config = dict(
    arch='transformer',
    model='CTC audio transcriber',
    dataset='read English sentences (LibriTTS-R)',
    train_examples=15625,
    noise_aug=0.002,
    n_mels=80,
    hop_length=160,
    input='log_mel',
    spec_augment=True,
    win_length=512,
    tokenizer='word',
    vocab_size=8027,
    norm='layernorm',
    norm_position='pre',
    activation='silu',
    mlp_ratio=2,
    head_dim=64,
    fused_qkv=True,
    bias='all',
    qk_norm=False,
    parallel_block=False,
    inner_norm=False,
    subsampling=4,
    layers=8,
    width=192,
    positions='conv',
    init='xavier_uniform',
    residual_init='scaled_by_depth',
    optimizer='adamw',
    lr=0.0023,
    beta1=0.9,
    beta2=0.999,
    eps=1e-06,
    steps=4500,
    batch_size=512,
    epochs=147.5,
    lr_schedule='wsd',
    decay_fraction=0.2,
    final_lr_fraction=0.05,
    warmup_steps=220,
    weight_decay=0.3,
)
Rows from block 2, named by matrix and row number. Rows with one number belong to one attention dimension. Each number is 50 + 12 x the weight over the matrix's rms, rounded and kept within 0 to 99. All counts start at 0.
# q: attention query, key and value (stacked) (model.blocks.2.attn.qkv.weight, 576x192, the q third), inputs 0-63
# k: attention query, key and value (stacked) (model.blocks.2.attn.qkv.weight, 576x192, the k third), inputs 0-63
q.121:63 47 46 70 51 51 56 46 56 47 50 45 38 49 57 31 47 55 48 39 57 40 55 53 46 42 62 60 49 29 40 46 45 48 48 41 51 58 61 57 51 54 51 46 37 61 31 49 46 58 48 47 58 58 29 53 52 49 62 23 47 52 42 62
k.121:58 51 59 35 52 60 43 53 60 50 45 51 39 46 46 56 49 53 60 50 36 56 40 44 54 57 34 73 52 49 33 43 53 33 54 43 52 64 52 60 68 64 54 58 35 50 52 52 36 41 20 31 49 65 57 36 58 54 48 54 52 47 56 57
q.122:36 45 49 50 37 58 52 28 47 60 42 50 54 50 38 56 48 53 52 58 47 45 71 51 39 53 53 59 46 40 63 48 63 44 32 56 59 53 41 37 53 52 42 52 44 45 45 51 66 55 40 61 42 53 56 41 51 49 51 62 54 36 59 60
k.122:44 34 52 50 58 40 55 40 41 57 53 58 51 57 55 55 51 59 37 43 56 41 35 49 53 35 58 50 45 48 60 56 56 58 33 35 57 31 50 57 56 48 54 37 61 47 42 59 41 63 76 47 40 48 48 69 43 52 51 56 47 43 44 47
q.123:52 49 49 53 55 48 33 53 44 40 47 44 54 49 62 70 48 63 54 66 34 20 43 37 40 48 10 47 52 51 45 50 59 50 46 33 21 52 48 48 38 51 32 61 49 56 34 51 59 51 42 61 40 44 57 52 65 59 57 53 65 47 75 28
k.123:55 44 33 51 58 49 55 35 43 36 67 48 43 42 59 46 45 58 51 63 44 32 52 51 34 52 41 46 56 49 58 39 65 52 53 37 29 48 40 49 32 55 61 55 59 41 60 61 53 52 52 43 53 77 56 56 40 47 59 54 47 45 60 50
q.124:27 46 38 34 47 69 56 47 49 41 42 55 51 56 54 48 41 49 35 38 53 67 65 37 37 68 54 46 59 46 64 63 67 65 49 43 55 51 48 56 55 49 54 58 75 41 67 47 59 54 43 56 48 48 32 56 40 44 48 51 46 52 47 38
k.124:37 60 52 44 58 54 35 47 62 62 45 72 36 50 39 44 42 51 20 65 57 50 54 48 54 43 33 35 50 50 55 71 59 63 34 52 43 52 62 52 65 43 36 49 60 49 39 42 54 53 42 80 44 45 38 51 50 48 54 45 51 55 58 42
q.125:62 48 35 54 59 56 47 45 68 53 49 42 46 60 44 41 61 45 33 22 66 56 55 39 63 31 83 48 49 46 54 62 50 62 36 40 62 61 64 37 54 53 47 47 41 61 40 56 56 58 64 43 58 60 45 48 33 39 56 42 49 34 42 67
k.125:40 60 47 42 62 46 37 45 81 68 31 47 27 53 49 61 28 53 62 49 46 74 68 39 53 56 42 40 47 40 32 60 42 55 51 49 41 44 81 70 73 50 51 34 42 63 28 43 34 44 48 40 57 44 52 66 52 54 46 46 39 52 54 50
q.126:67 59 53 47 42 52 52 57 50 44 58 48 48 50 45 52 51 51 69 50 54 54 41 36 61 51 55 45 60 54 44 34 35 44 55 53 49 46 55 38 44 59 72 51 57 45 55 51 55 57 51 52 48 40 54 62 41 52 51 65 44 57 67 37
k.126:51 56 49 58 47 39 60 52 57 29 52 49 46 52 49 49 53 35 49 48 65 44 67 54 35 58 55 56 60 52 42 37 48 49 51 45 53 43 47 41 50 58 49 46 54 40 45 44 52 43 39 41 47 49 67 43 50 44 51 43 46 65 55 48
q.127:50 30 40 59 49 59 40 62 53 55 38 43 43 58 37 34 61 41 51 62 45 33 58 36 64 53 37 50 58 77 49 31 37 58 55 46 51 58 57 57 48 63 43 47 50 49 37 35 44 62 56 48 52 56 46 44 55 51 58 36 47 39 63 58
k.127:46 60 57 31 58 67 50 45 53 38 55 56 52 60 50 50 53 44 51 50 49 59 60 52 42 45 51 60 40 51 28 44 50 51 65 66 58 64 57 53 58 48 69 45 49 52 37 52 41 45 48 30 36 51 44 71 44 43 45 55 41 60 46 43
q.128:29 53 43 43 33 66 32 41 39 54 49 72 49 47 54 40 77 57 38 44 43 56 36 37 42 42 36 52 67 52 62 88 40 73 51 62 72 63 60 60 66 47 38 75 16 64 54 65 42 36 58 38 32 91 67 25 36 42 27 24 59 73 35 56
k.128:21 61 43 59 58 12 64 55 53 58 57 76 44 61 50 39 41 40 48 62 54 56 45 62 55 58 38 36 62 45 51 99 44 69 62 83 59 11 49 60 47 46 67 60 56 38 67 65 53 58 57 50 62 49 41 60 42 66 58 00 62 05 50 48
q.129:92 53 28 13 38 46 59 54 42 48 47 23 38 48 39 77 58 33 57 56 37 44 50 39 26 46 65 50 55 40 71 47 65 77 60 46 49 47 60 54 71 54 57 12 37 34 47 71 59 59 60 56 61 28 57 85 77 23 83 41 29 30 47 45
k.129:78 29 14 32 70 55 56 50 55 39 42 24 33 48 56 78 46 64 43 73 41 48 42 56 57 79 41 40 40 32 36 24 49 76 60 54 37 50 42 38 66 57 46 30 53 54 61 01 64 41 43 51 41 36 51 56 38 56 72 47 31 68 57 51
q.130:38 42 40 36 68 44 31 18 37 37 36 65 28 67 41 54 76 53 40 46 60 57 67 59 77 80 63 70 33 26 56 85 73 67 19 55 67 39 38 76 69 60 70 50 55 02 80 38 32 58 70 59 42 12 69 48 30 64 59 62 46 21 26 69
k.130:38 62 56 56 46 61 27 51 40 49 47 99 81 51 41 60 56 43 59 79 40 53 49 63 58 53 71 60 56 38 29 63 36 24 25 50 60 51 17 59 61 45 65 40 38 09 55 44 51 63 60 31 54 28 54 63 29 62 64 66 35 02 35 54
q.131:30 16 38 18 50 67 77 42 52 35 51 39 59 54 36 72 63 37 40 61 48 49 32 48 63 48 87 77 54 44 57 58 50 12 08 59 63 95 26 32 61 67 50 59 51 55 35 60 31 71 66 54 59 25 43 74 32 46 71 60 65 56 49 37
k.131:61 18 16 47 46 52 51 57 32 45 38 36 37 29 41 61 62 24 48 56 23 49 20 47 69 53 40 51 50 60 60 74 56 62 02 45 58 69 30 66 55 42 76 43 37 34 33 39 31 53 62 29 47 69 54 40 54 37 99 68 40 42 58 53
q.132:45 55 55 56 55 41 58 63 69 48 69 28 59 49 40 52 48 28 59 62 00 42 52 42 63 35 37 40 71 81 34 34 53 38 79 44 35 88 35 69 20 57 51 48 64 42 30 13 53 54 44 64 28 96 05 72 55 49 76 62 93 46 66 45
k.132:60 59 57 44 41 25 42 62 65 56 64 02 62 37 53 40 63 61 47 26 17 49 48 51 77 33 55 35 25 47 50 16 58 77 56 43 34 62 53 58 30 47 42 50 44 62 32 19 68 27 36 53 40 55 56 17 65 54 74 55 73 55 63 45
q.133:34 47 72 47 38 56 51 56 41 69 40 24 31 55 50 45 27 52 50 59 66 45 51 44 48 44 29 65 55 79 63 84 66 29 61 33 54 35 77 74 70 47 54 53 37 83 59 79 69 72 38 51 70 84 19 59 75 48 70 21 33 74 34 48
k.133:17 58 67 34 45 20 45 57 47 30 46 18 33 60 43 62 53 50 49 57 73 60 56 52 35 63 43 57 65 46 35 94 44 61 42 53 52 23 58 36 49 45 54 53 65 92 35 19 49 49 52 52 53 50 50 52 62 49 69 08 47 44 51 48
q.134:74 47 63 42 58 73 65 77 44 49 60 63 45 72 48 56 54 38 38 45 14 52 39 49 31 36 60 20 56 63 32 40 59 53 29 35 24 33 26 13 25 46 56 77 55 87 41 26 75 54 55 46 75 33 55 42 64 55 31 59 78 40 54 77
k.134:42 43 66 51 58 26 72 54 41 38 56 52 68 48 69 59 41 41 35 74 42 50 44 40 52 59 33 43 43 58 70 53 47 58 00 40 31 53 43 47 20 46 41 74 66 72 33 92 92 59 23 70 40 56 73 29 64 32 22 55 57 68 54 42
q.135:45 36 68 23 65 66 58 55 21 43 53 13 86 33 33 55 66 39 48 76 43 51 02 55 83 45 54 35 62 41 59 73 61 39 52 50 63 59 45 69 59 65 72 82 45 68 45 58 63 44 59 42 42 37 54 42 72 70 24 40 62 63 36 31
k.135:26 57 75 47 48 77 76 50 49 65 42 13 99 54 68 57 48 54 38 58 59 47 31 40 32 47 62 40 48 61 66 85 64 48 34 39 61 44 54 49 52 48 54 64 48 57 58 44 61 40 60 70 49 49 60 54 40 53 50 18 38 48 48 51
q.136:57 59 43 42 44 78 44 43 72 50 39 37 48 55 53 36 70 57 52 35 80 46 10 45 45 49 53 38 66 29 52 35 44 68 52 54 63 28 52 58 78 46 58 31 36 45 36 58 56 69 76 67 54 52 43 59 36 38 74 12 48 39 50 63
k.136:44 42 71 67 54 33 51 49 49 56 41 26 76 53 56 50 50 38 61 49 99 55 54 56 13 46 50 52 53 54 23 39 48 67 47 70 50 43 61 62 76 68 50 54 74 61 39 39 21 50 53 46 54 56 45 37 27 48 75 00 40 76 43 56
q.137:48 44 57 49 59 47 62 56 68 56 81 45 38 38 66 45 70 58 41 76 50 43 60 25 55 58 40 23 47 26 45 48 46 45 86 39 63 59 47 39 63 58 67 81 51 71 45 39 49 34 54 32 46 63 64 42 50 78 33 49 55 39 46 54
k.137:46 31 69 45 64 71 48 53 47 47 36 43 17 75 68 52 39 48 43 31 78 37 28 38 42 59 50 15 64 61 64 60 57 66 67 24 48 55 37 42 59 68 55 87 35 58 54 88 26 54 65 91 39 68 41 49 51 69 54 59 69 58 48 61
q.138:79 63 24 82 53 80 52 45 67 63 44 77 44 75 55 54 27 40 63 63 52 53 52 44 43 58 54 44 39 42 85 24 52 45 66 42 60 36 60 50 55 62 45 41 47 09 32 70 50 55 67 62 45 71 71 60 30 36 76 41 35 35 67 44
k.138:83 40 58 59 43 32 35 53 62 38 45 79 48 74 50 37 62 70 50 55 78 61 45 38 36 48 49 34 53 65 41 06 65 64 87 26 69 48 55 50 33 52 57 41 49 31 48 18 48 67 45 54 49 94 23 55 38 32 42 58 38 34 58 58
q.139:64 51 80 90 48 46 56 55 48 44 54 34 61 56 66 43 05 49 47 52 35 55 57 43 53 49 38 50 37 52 32 61 64 35 71 53 51 65 29 64 38 52 28 57 31 56 36 66 51 60 68 44 33 86 60 22 39 50 56 36 44 76 54 68
k.139:67 59 99 49 26 25 52 55 41 42 54 06 52 58 46 42 62 53 60 33 38 77 71 57 38 43 58 62 63 57 53 95 42 41 83 53 48 61 58 46 24 38 46 56 40 47 40 50 67 53 48 51 45 67 42 43 51 32 47 50 48 73 48 59
q.140:81 22 71 58 47 65 32 43 38 65 37 65 47 69 64 52 63 44 44 50 63 42 71 51 67 55 57 64 77 45 51 71 44 52 84 51 66 69 39 29 60 45 59 27 44 50 46 46 37 41 48 31 45 67 28 61 85 30 13 39 37 45 49 39
k.140:65 42 67 61 57 18 31 56 53 27 65 73 26 40 44 59 67 65 46 50 84 55 25 62 52 42 67 53 42 62 65 76 62 50 56 66 61 50 42 35 68 52 62 35 39 41 53 09 33 24 19 40 61 35 50 48 84 50 23 41 36 17 54 28
q.141:58 39 47 87 48 71 50 37 53 51 54 76 39 46 54 36 00 39 61 66 50 53 57 43 23 63 32 53 54 37 38 88 49 34 29 44 53 38 41 59 56 49 43 78 63 69 44 79 35 64 65 45 62 68 52 34 36 57 39 37 54 55 41 48
k.141:65 63 41 51 37 31 45 65 40 32 45 74 30 49 54 31 56 41 40 52 49 71 57 45 58 55 32 63 68 50 39 99 58 51 44 65 36 40 44 44 23 42 58 59 46 31 40 57 48 55 61 49 57 61 46 26 39 54 29 24 52 90 55 39
q.142:66 71 40 57 68 30 49 70 35 75 41 24 74 06 33 56 99 41 37 62 33 61 00 50 16 56 46 45 34 61 68 30 51 60 21 73 40 62 48 61 52 48 38 94 47 14 65 50 44 27 21 49 41 44 51 66 10 35 99 43 77 41 23 42
k.142:53 55 35 78 72 20 82 28 44 56 45 14 99 29 58 43 42 55 54 49 55 47 69 27 53 57 40 11 40 51 57 07 41 40 42 58 56 33 71 38 56 65 47 96 55 59 61 18 40 62 63 70 39 37 78 58 08 56 99 42 96 66 43 50
q.143:18 29 69 56 41 29 55 44 31 54 29 36 67 45 49 55 56 43 46 40 68 44 54 46 67 45 68 38 51 50 57 53 51 32 05 42 71 64 49 66 41 39 37 39 41 61 50 49 47 44 56 47 46 59 37 41 49 23 69 58 57 54 55 34
k.143:49 32 60 56 39 44 35 49 25 54 48 26 64 33 48 42 80 48 65 64 74 51 45 59 47 31 40 28 54 55 29 93 64 57 19 56 64 28 51 27 36 36 51 45 58 44 44 42 51 55 54 31 60 41 35 75 60 31 71 80 58 79 63 43
q.144:52 21 39 98 50 39 20 39 37 45 33 44 59 65 48 41 79 69 40 66 60 56 35 42 09 40 25 52 25 52 83 88 44 26 56 24 55 56 33 51 53 44 71 65 62 76 26 76 45 62 51 52 65 35 46 58 27 60 47 77 56 31 35 38
k.144:61 66 08 86 45 40 53 55 45 21 61 11 35 50 54 45 51 39 52 40 54 35 36 49 31 30 47 37 50 60 50 99 54 50 21 48 56 54 47 34 48 51 57 68 42 55 38 22 28 54 73 39 67 86 48 32 62 44 41 80 55 31 60 47