python train.py --model="CTC audio transcriber" --n_mels=80 --norm="layernorm" --parallel_block=false --positions="conv"
Rows from block 2 of a small CTC audio transcriber, named by matrix and row number. Rows with one number belong to one neuron. Each number is 500 + 40 x the weight over its row's rms, rounded and kept within 0 to 999. All counts start at 0. Numbers have three digits each.
After each neuron's rows are labels from the 100 clips, of 14848, where the neuron reaches its highest value: "top examples" is what is common among them. Only what is clearly more common there than usual is listed. The data: read English sentences (LibriTTS-R). In brackets: how many of the 100, against the usual share in percent.
# fc1: MLP up (model.blocks.2.mlp.fc1.weight, 384x192), inputs 0-191
# fc2: MLP down (model.blocks.2.mlp.fc2.weight, 192x384, transposed), outputs 0-191

fc1.198:464482422543502511522492499447535540506508459474452486501543367477529515521542514474509475505526539439530474448514575579445515430482473440530545517539525445552579483525485573466492480462555536477501548486468552507582494551506398540469438462531552493504469487568538474470452552505513521493546554511573561567558533492521404561466441446514501543511573561479432517510552495472476524479469493486544498487507520530482554463509481462435491477509509477457517419497506531491489469530476610511513501421479498512451507443513489446488503459426494435497510519511478491506452513519508445468
fc2.198:463504491501452436465540477483483484539457496517542517503474538532529546444448507529528497482570454583492542508543427475505500561466469487457542403463599499459429444472433524533515513492528403483555485485511485532551472477492471434473494510501460476516447459413527529468479525548414474489510542481470495489516558519538547523440511534507396534495484448527514458554550566560499457509536494535483542523508509501522438573564519563535471527524475559502529524514484432513561473502512512564479524467493456544554437470564580467482491550531477486467518435456493503516537417423482520453
top examples: the word "said" (35 vs 9.7)

fc1.278:451528486609528513586440538538559515489392456394497525432557514462514542464533463550486448489495558446490513477554524511487505518481463519508473514467376478547487559531484477477482458539471489515491561476506551494446514491430527552433461471544537494469553494482502570524482472427604481548523457504518529457507424529521501520476488499496505503508485506597540486471442530470464590473478490502566495501517580492527522524441424490498543452492484491507494429451501521557457514535520479507491519506506455485499555524497473557510520468592470512541493566494503431545497479459500463447
fc2.278:543483520441559521463523499496525519467471560543450494508490448583470487474489548504547470512477496523472539523432503495520536531489503478509549466450514486493498503508452550533504488607562472461516484487508544478506458533522443398606459536500503474547541493530499496534476534567457500504499536513471497426511594427454443525506540518512523479485473497490462563518587471498500369475488508426443561476502450504497448478507585550508389518501495547449538527510528577529566490463488439508516490458509515518441476508495516459430541495525496573486457440471556494433456508519548472572
top examples: voice: female (96 vs 52)

fc1.13:515540449472502481564451489473647405528443432539421513516554484475500535542477443451491454476496507545516450501444516602430494484508417532569523522494445521548492517482516445488511492500536517473528484526519486500494527432509530525487498434522492540482560524507549516498478434553543451515476497436551483446550498533523509513496398487556528471499471534515490540467524481502502535466490471534497432449534538504510552510526452578462453529570462515508546439484508559536444491549479433500483452517527531511413525535486477508518423510487517477611501518434548468453460533490478538478
fc2.13:483496499447472536490541577514457448523569458422474529504468500514492496524499425526594569507492492494482452487565493424448487474473541524489509462545481570452479463533512584542517461512392455450562507519491509546567499546520500493625569449442590441520495513611450516530466503452494478517519504497539538519473541540460536460472486545492507503492400442492536542480545445504468480442506554427517555520501544469565463404439475470521505508473508503553545515568467434486511498508507467474505495502475512497497473508512536536500504477510519519486482551487522516484428478517531423537
top examples: voice: female (83 vs 52)

fc1.270:560457465528584520500546587458538522405474517436457457508499442480506429482530472418565482534539496466531446509459518505390532552552564473448441475530485544535512481572525524428509481547497523524524497503452512428523496523535548493485528569520493561476421498507480522535496481499540560548513505491454461532511500494518452535483485503457500560509501504529457532485585495522523506579552480436526574469471493431493475510449466451469519421489486536481516518476538498516453483456551400556538492557471490471495485466470468557466501441518525496542534515487514499506504476427531473628
fc2.270:505557521481522509505379455498518515539664511529497453488501494489491462561502498478532521547484511544570494458507461526410492469509523491529509502582485462466484513472466499512503422506489490490421508471471549559514431528529500579510515484537472526566490482550479488499438476468451419514532421554541495497584490495441546518510465472492441501445486478534546539506444439526502537513490468513475415541560536436480495447509513530546455545501479447507508500571413560462515498496482487511490476545581439583501480510496505499488522535546538456453550500583415514530496480496494547500
top examples: voice: male (75 vs 48)

fc1.261:489491366544530478532396478516571465485505521466497461502483504438508467480502481492552529466485499566531527536536554472500516449548541528482408495535483501461561487570489512470465453545516520486504533473368540489554456528471530569522507525517572473500461547511516542522511492591503498536488511508525477478475539534445518522472519523482529523511511498488580424514503500479487549598500415496496464454526588443495494472510505524484462515477478442479537564472505486514501491492576492421500558471517531493496492455384433502493475527512417449454440421452521472535469502543527481554
fc2.261:441477490480486544482532491452530488497522474478464592562551499493573529519529451451482515464501522519483553463501437553566461485515484504547505486491575558464472511518421461534516406494522499482518494466472486526511553517509530486505513503441350499535509506422510502490436490418506460509505478570508465522503435500505520516525514551497455521478521490539476564470598568502486521479477465581516578554397517497507488448563412468467544518550474563494440448474527558429468506528500504492425513495547556587538476492523475478501510474467552466493506548455471479498548465529462567499
top examples: the word "said" (45 vs 9.7)

fc1.262:541550487441547551497502442515450484517531519444484552478508501565497527516471501383579463539479511542424506472487523586551526530611483502471485495505519492539450491496528502553504472553520485567561540474495475442564483570444535558491534480497467438514549488442490498528593488483527439455508471517632443460570489468528440549441512462492551487460512505468531498523539508498465541537538485543455494519496508441502514523449477486467518478503541461531544443487497483490524460527505469472464475528502469484519498543462434527488409476560438519449508463464459587434520554441475530541
fc2.262:458520505514531489519583470493572528497467448538539462542566543534484455530407542522445501521489500516484531514455530442472520497403582522391464551374393487477552499495475564496518509477432474517531535500439466533486562497496488501413471515503517504488473536373519510471446480545451478472519523501442464466491464513514541422475509492504441520523512574469507549477511500546521455464492578484421497487556517550499506517530446560482542540521489515524525485460517524523515464514491521517502486515482466551505484551594502525493537459499453463472538536433426497472530530429519530511
top examples: voice: female (88 vs 52); the word "have" (58 vs 7.2)

fc1.232:527519553532530524446505503541538489417533513528457491458588479483468516489564523528450418487339545450538508476478497527555530491506510491475433537507492484508504468539510498438452432532481503568511506497514507543473502479506535477537493433545568438512548467528570484470483469501485521531522497514507471479479416493494446443446501421527461585511521525410511506500633483462503563465550523499542494474498501507497562496427462502483443446524542471504486462480520525541504552482506488578526417489509475500483515472572504489553489452420548500508486503432544536502547557517538429480
fc2.232:508484468430497512530445517472425442547491475501455498604469452449520495469487441517583493475524490470536448512560497509560518532506554497483518459550473554493454522556493423503508449508559395458524531478537548555531416477522456515484445467534494481504515551540531539464521517493521505526465545521452481539471551522521543553482453581482511458496458509503477584537470493529498503595484482460467490462525569471489485451560555498497501533495478543477571492623528472509512470564476504483434513498402470545516485485500413562460443516532423488478490558559512500526518431491515549530
top examples: voice: male (82 vs 48)

fc1.152:517561515451513511485524469560515537563521508493550482520522496430503550530477467478514494488538481484526549506526482564501443493533398479505558480513497541449547518462561533404520487480547468461423502481499542435544497485511552489460528501513482497491479492558571507582463463483474423486530531431438566509478551474459429470377470495457556523484429467431545500441473505436495500534570493491541504465489504492534501436512520558603464495493512496511491429393479456531504437479534559473530458493502447507461553530503484520510509427490506526538485513459523465514567499562563442551
fc2.152:608520519518522439490450460524424481482562494473520462437502550505459477457561561514514545570542535563481523508437591446467516513515589517487445523561516458481442519563525415490445478507506544503514548512465472497508483487569463509490454501475564524470495445526459518507516484500530559457522484514537506501511482612486507468537491454500472512536492471480452481482508502565476506549488508490480485561529475448381530487452504503363526508469427445536527486504504508486517558520550502476508513491484558506504526519508482410475447496475520525506591446484570486466420553434485527486
top examples: voice: female (92 vs 52)

fc1.161:538424580509516452501445480457509554346493524499465569433502489523490484508540520507502483529501470521484482517547508525494464576540477455489465522524536474520544477510466507544521407551491545507458503520408542449536482495500504527488456479465492545455513464423454479552461493562545527482586543462548556503483521529465513398509510489472518531530494510513543519497511522415523487505560454492444521478519536465439508513452551493461504400494498476460535463518536574523512478460415588503492502469397488457498461520618458494534528481435504467508512557489529498485497533527563488496
fc2.161:440464510522489504537541556514437447522507529513527471490498538513523501476531559536527472475457492488508476491495595492490463481481542526498542479476482491472483537517491522452498499473480499492512549463507576530465475495500496539522580461638513503488459536537454503512474485461543556427349506515424534488468502504530566481502461472483468495524525471532482473558482439558505503551479458512471491509504486560570505464464464518430519545438486498570491607447499486486502515521491454525490434497619506490517487456357470581521518604552555537497495469505447465499463501441493516497
top examples: voice: male (91 vs 48)

fc1.75:547523515549521485598461517513522486479467543347439517524470506581494444499454511482530530506523505505445534448512486546438529515524481483509488466483452449480513448522555495492520541524488520587504464531482531552504505458491505494488497494543536441537396529535507488512458497445540503485507497467533482483521456496641455508368515498491475565547495466489546437499452474506507525500530466497554479439546500446497532457472454530502427511440528460511588492495502536515456512500523396519463470454533543508534490549478506473499474564489402426517557547481577476506480525513532486490
fc2.75:584483475504474483444478477490588494502467544626522549482525550443471490549540469441539495503512553460539487466413524496500447455494546503521465520470545428517503540447487459505487465433522556424472578505508494459514500527477505466491507502512475506464438477474517524537527531553481468513469507531529557523508532492453480494571467486478506429476573532523496480503532513499464562503518492523530522464550436560554538478515538528455438492624503565512482469444472505485436458493511528485525454477485434460547567547458481654464503465517500497458445486460456476601510523475467475502
top examples: voice: female (85 vs 52)

fc1.259:501505490500536488516458535503550490462487448520437432456501498457524513474490485449561458535514470558493471515347550507458468530546548421514467495495511411518508480508482483497503494521470530519490452383475529467492496517461516641437477524569512492450490535530456435533435518491494462531518485448516463581526493527559453577490531501487520519525552509499486478508566513484561495497502476504476573485561431530491499570455435395524531507470467564464470512486430503566488481468502554408555510473498499491530501565476521477445425475484498519525502481493561510470517554477537494534
fc2.259:537479443477446477553476500514479538489503472509577529499507496519552481503502513572401488503516551535452550585525438502475526485481463591451561481507461486570479521495490482481507512523436506510485468547522511489514532448491486554374469518410486518526517535487478502536424425570574539415444562489515500559463484460512471448559461513432506531525429518536467552508487526556472503556547516505488545509448493513556500453439587528535566529502412518484516532438522530495522581564510480507479512505533400457517487471503452539477481488507440506493450493449491517508495436440509479507
top examples: the word "we" (32 vs 4.5)

fc1.217:513519451542519445492470440447443498439400497549505501470416526508510456528420508443508494540487486599508476588441555475480438524510483475489498522531515496517513481544479530468466480582527475479462555532551480535476538435469493542489551553520517533463531525488450554543435500433523457494499537484535515451521572512424462487556478476501589474577487514507551510531474527515485546513490436512462444470498535515555589403490492517479429493515482455516527523489472572534414462424468532561517499542514506474449505429501507502527439474495521496524463512471501475473515534556567591526
fc2.217:523489469495491502512591456507426510455546496505459560511511448535492495560433583524514521438482493491454490480522498440498465536498485525569480524522460480499537504458460539501548543489544548449519509553502432521477427497538520527465523522499493421527499466580532496485465540460505513531401383494501488500549492522489547442514509503469519549538478493512485447524507543441538548559494623525511534432527536573483500458529497557492546558491446504503465441472528461496538376541470500507470501540459477555475502553512497603522531437536471484479511502438487486449416436468510515439
top examples: voice: male (79 vs 48)

fc1.181:451497503543493517510551542516483529481520561487482534443526479532483503525526540487466483504504483549485482546504530508516523622505455476465427592519574495554521550512563484493567414488492519483532457491460470502471507520507468514486515496473560540491492360487559531552433490537550547451506524465496536409526533539475530444484487483552481510540501480491525448494473473550457521499559534496590511465552517463509492517432506506395507441518603475484534530444443536504558484452519521507432553515487490480389507508487414455554481439482479500589537493479531521497534435488520519487
fc2.181:512529582505489470443441442585476478565574500457497457508547533530480502512495504548438441487425562502497484557448573457427516495453553529455504465465458508508476496552524533555472455508425530542447511545495519558468551518506514466433552487462569481496477517584482471512540512527520485496411454454538503527478449530609529457486489527479524520529500468540512495494445460555470517475496477486501476452510501473514542411489503488490431518511427508543511566581504480459458563545473492499571412469576492528512500507479493525473467537515522479480476422503592539519535533453439548519
top examples: voice: male (81 vs 48)

fc1.288:442518452492515498471501529539586479349520478447506455474474441551522520523405504501526421534524539542497505550530459525468467494561507462483478441491483503542533483585515572471511535541518515470496469488491499531523536541479454562467462493515573459488528522458483585460470485465513564520460509484451571570473491516480437533530463461487609572506466504518441548516516517458483521467453504545571450478567479516549456446513541507454536433495496493453486583478532528511493521543576589510463502463478530421530550449457485493464496454502462460487476494472468468528518484498502567471
fc2.288:515514534503474512516506460493499527561485533438538535482521530516482519375518456456522499497461499511492540453588502473536481549534474509510504484449505463517431448453479520468530493434489609563457544532589439481526519459518508504620426490419479408502523513495450488521473518502607577475562504543511497524439488434520532529530546476491492501526447462526492576469553493498523469559516487483478474456465460491503490469419480501504575497538476438545479373533433554517551543497522441460465503524496512505513523472524539478471523532478523502472563439460514511496531458532537489552
top examples: voice: male (82 vs 48)

fc1.365:499519482598524551554545464509538433489451460502434424488473435475471468462476466460462547557491532477506467523537539549512530515535403516462479454477475479519545532536480473511463490587480555511473508556547500548496563514489457577519530430533458513487489448461538467465533438521532498480471471483518489540553482500526480522420491503458516459557479462522580476538476544521428465517578465534407484463506421515494508439563470517532495536544527462529506551422466542551432471569478475503512527403540475483536566554523515531463451493511504498558469473515562512421497560462528484499
fc2.365:502415517458434545518572517506438396536491478467533510451434530439472492453502521497571468478462461487515456439479525412437489535591528468499506526477557598486473521458480495528479538455514576450565577495464452427538507492504461491478543567569512566480463509528499504593494536578514515522457490562474525483510483543492465500453469533494511508494515524482559513480504489446505533562436543536493515491431487569504456427555487508491460481457517489529560507569541496462470523516574560442550519495491499504438460435463474495497473582449464510477564500535479492484496494545461503514
top examples: voice: female (84 vs 52)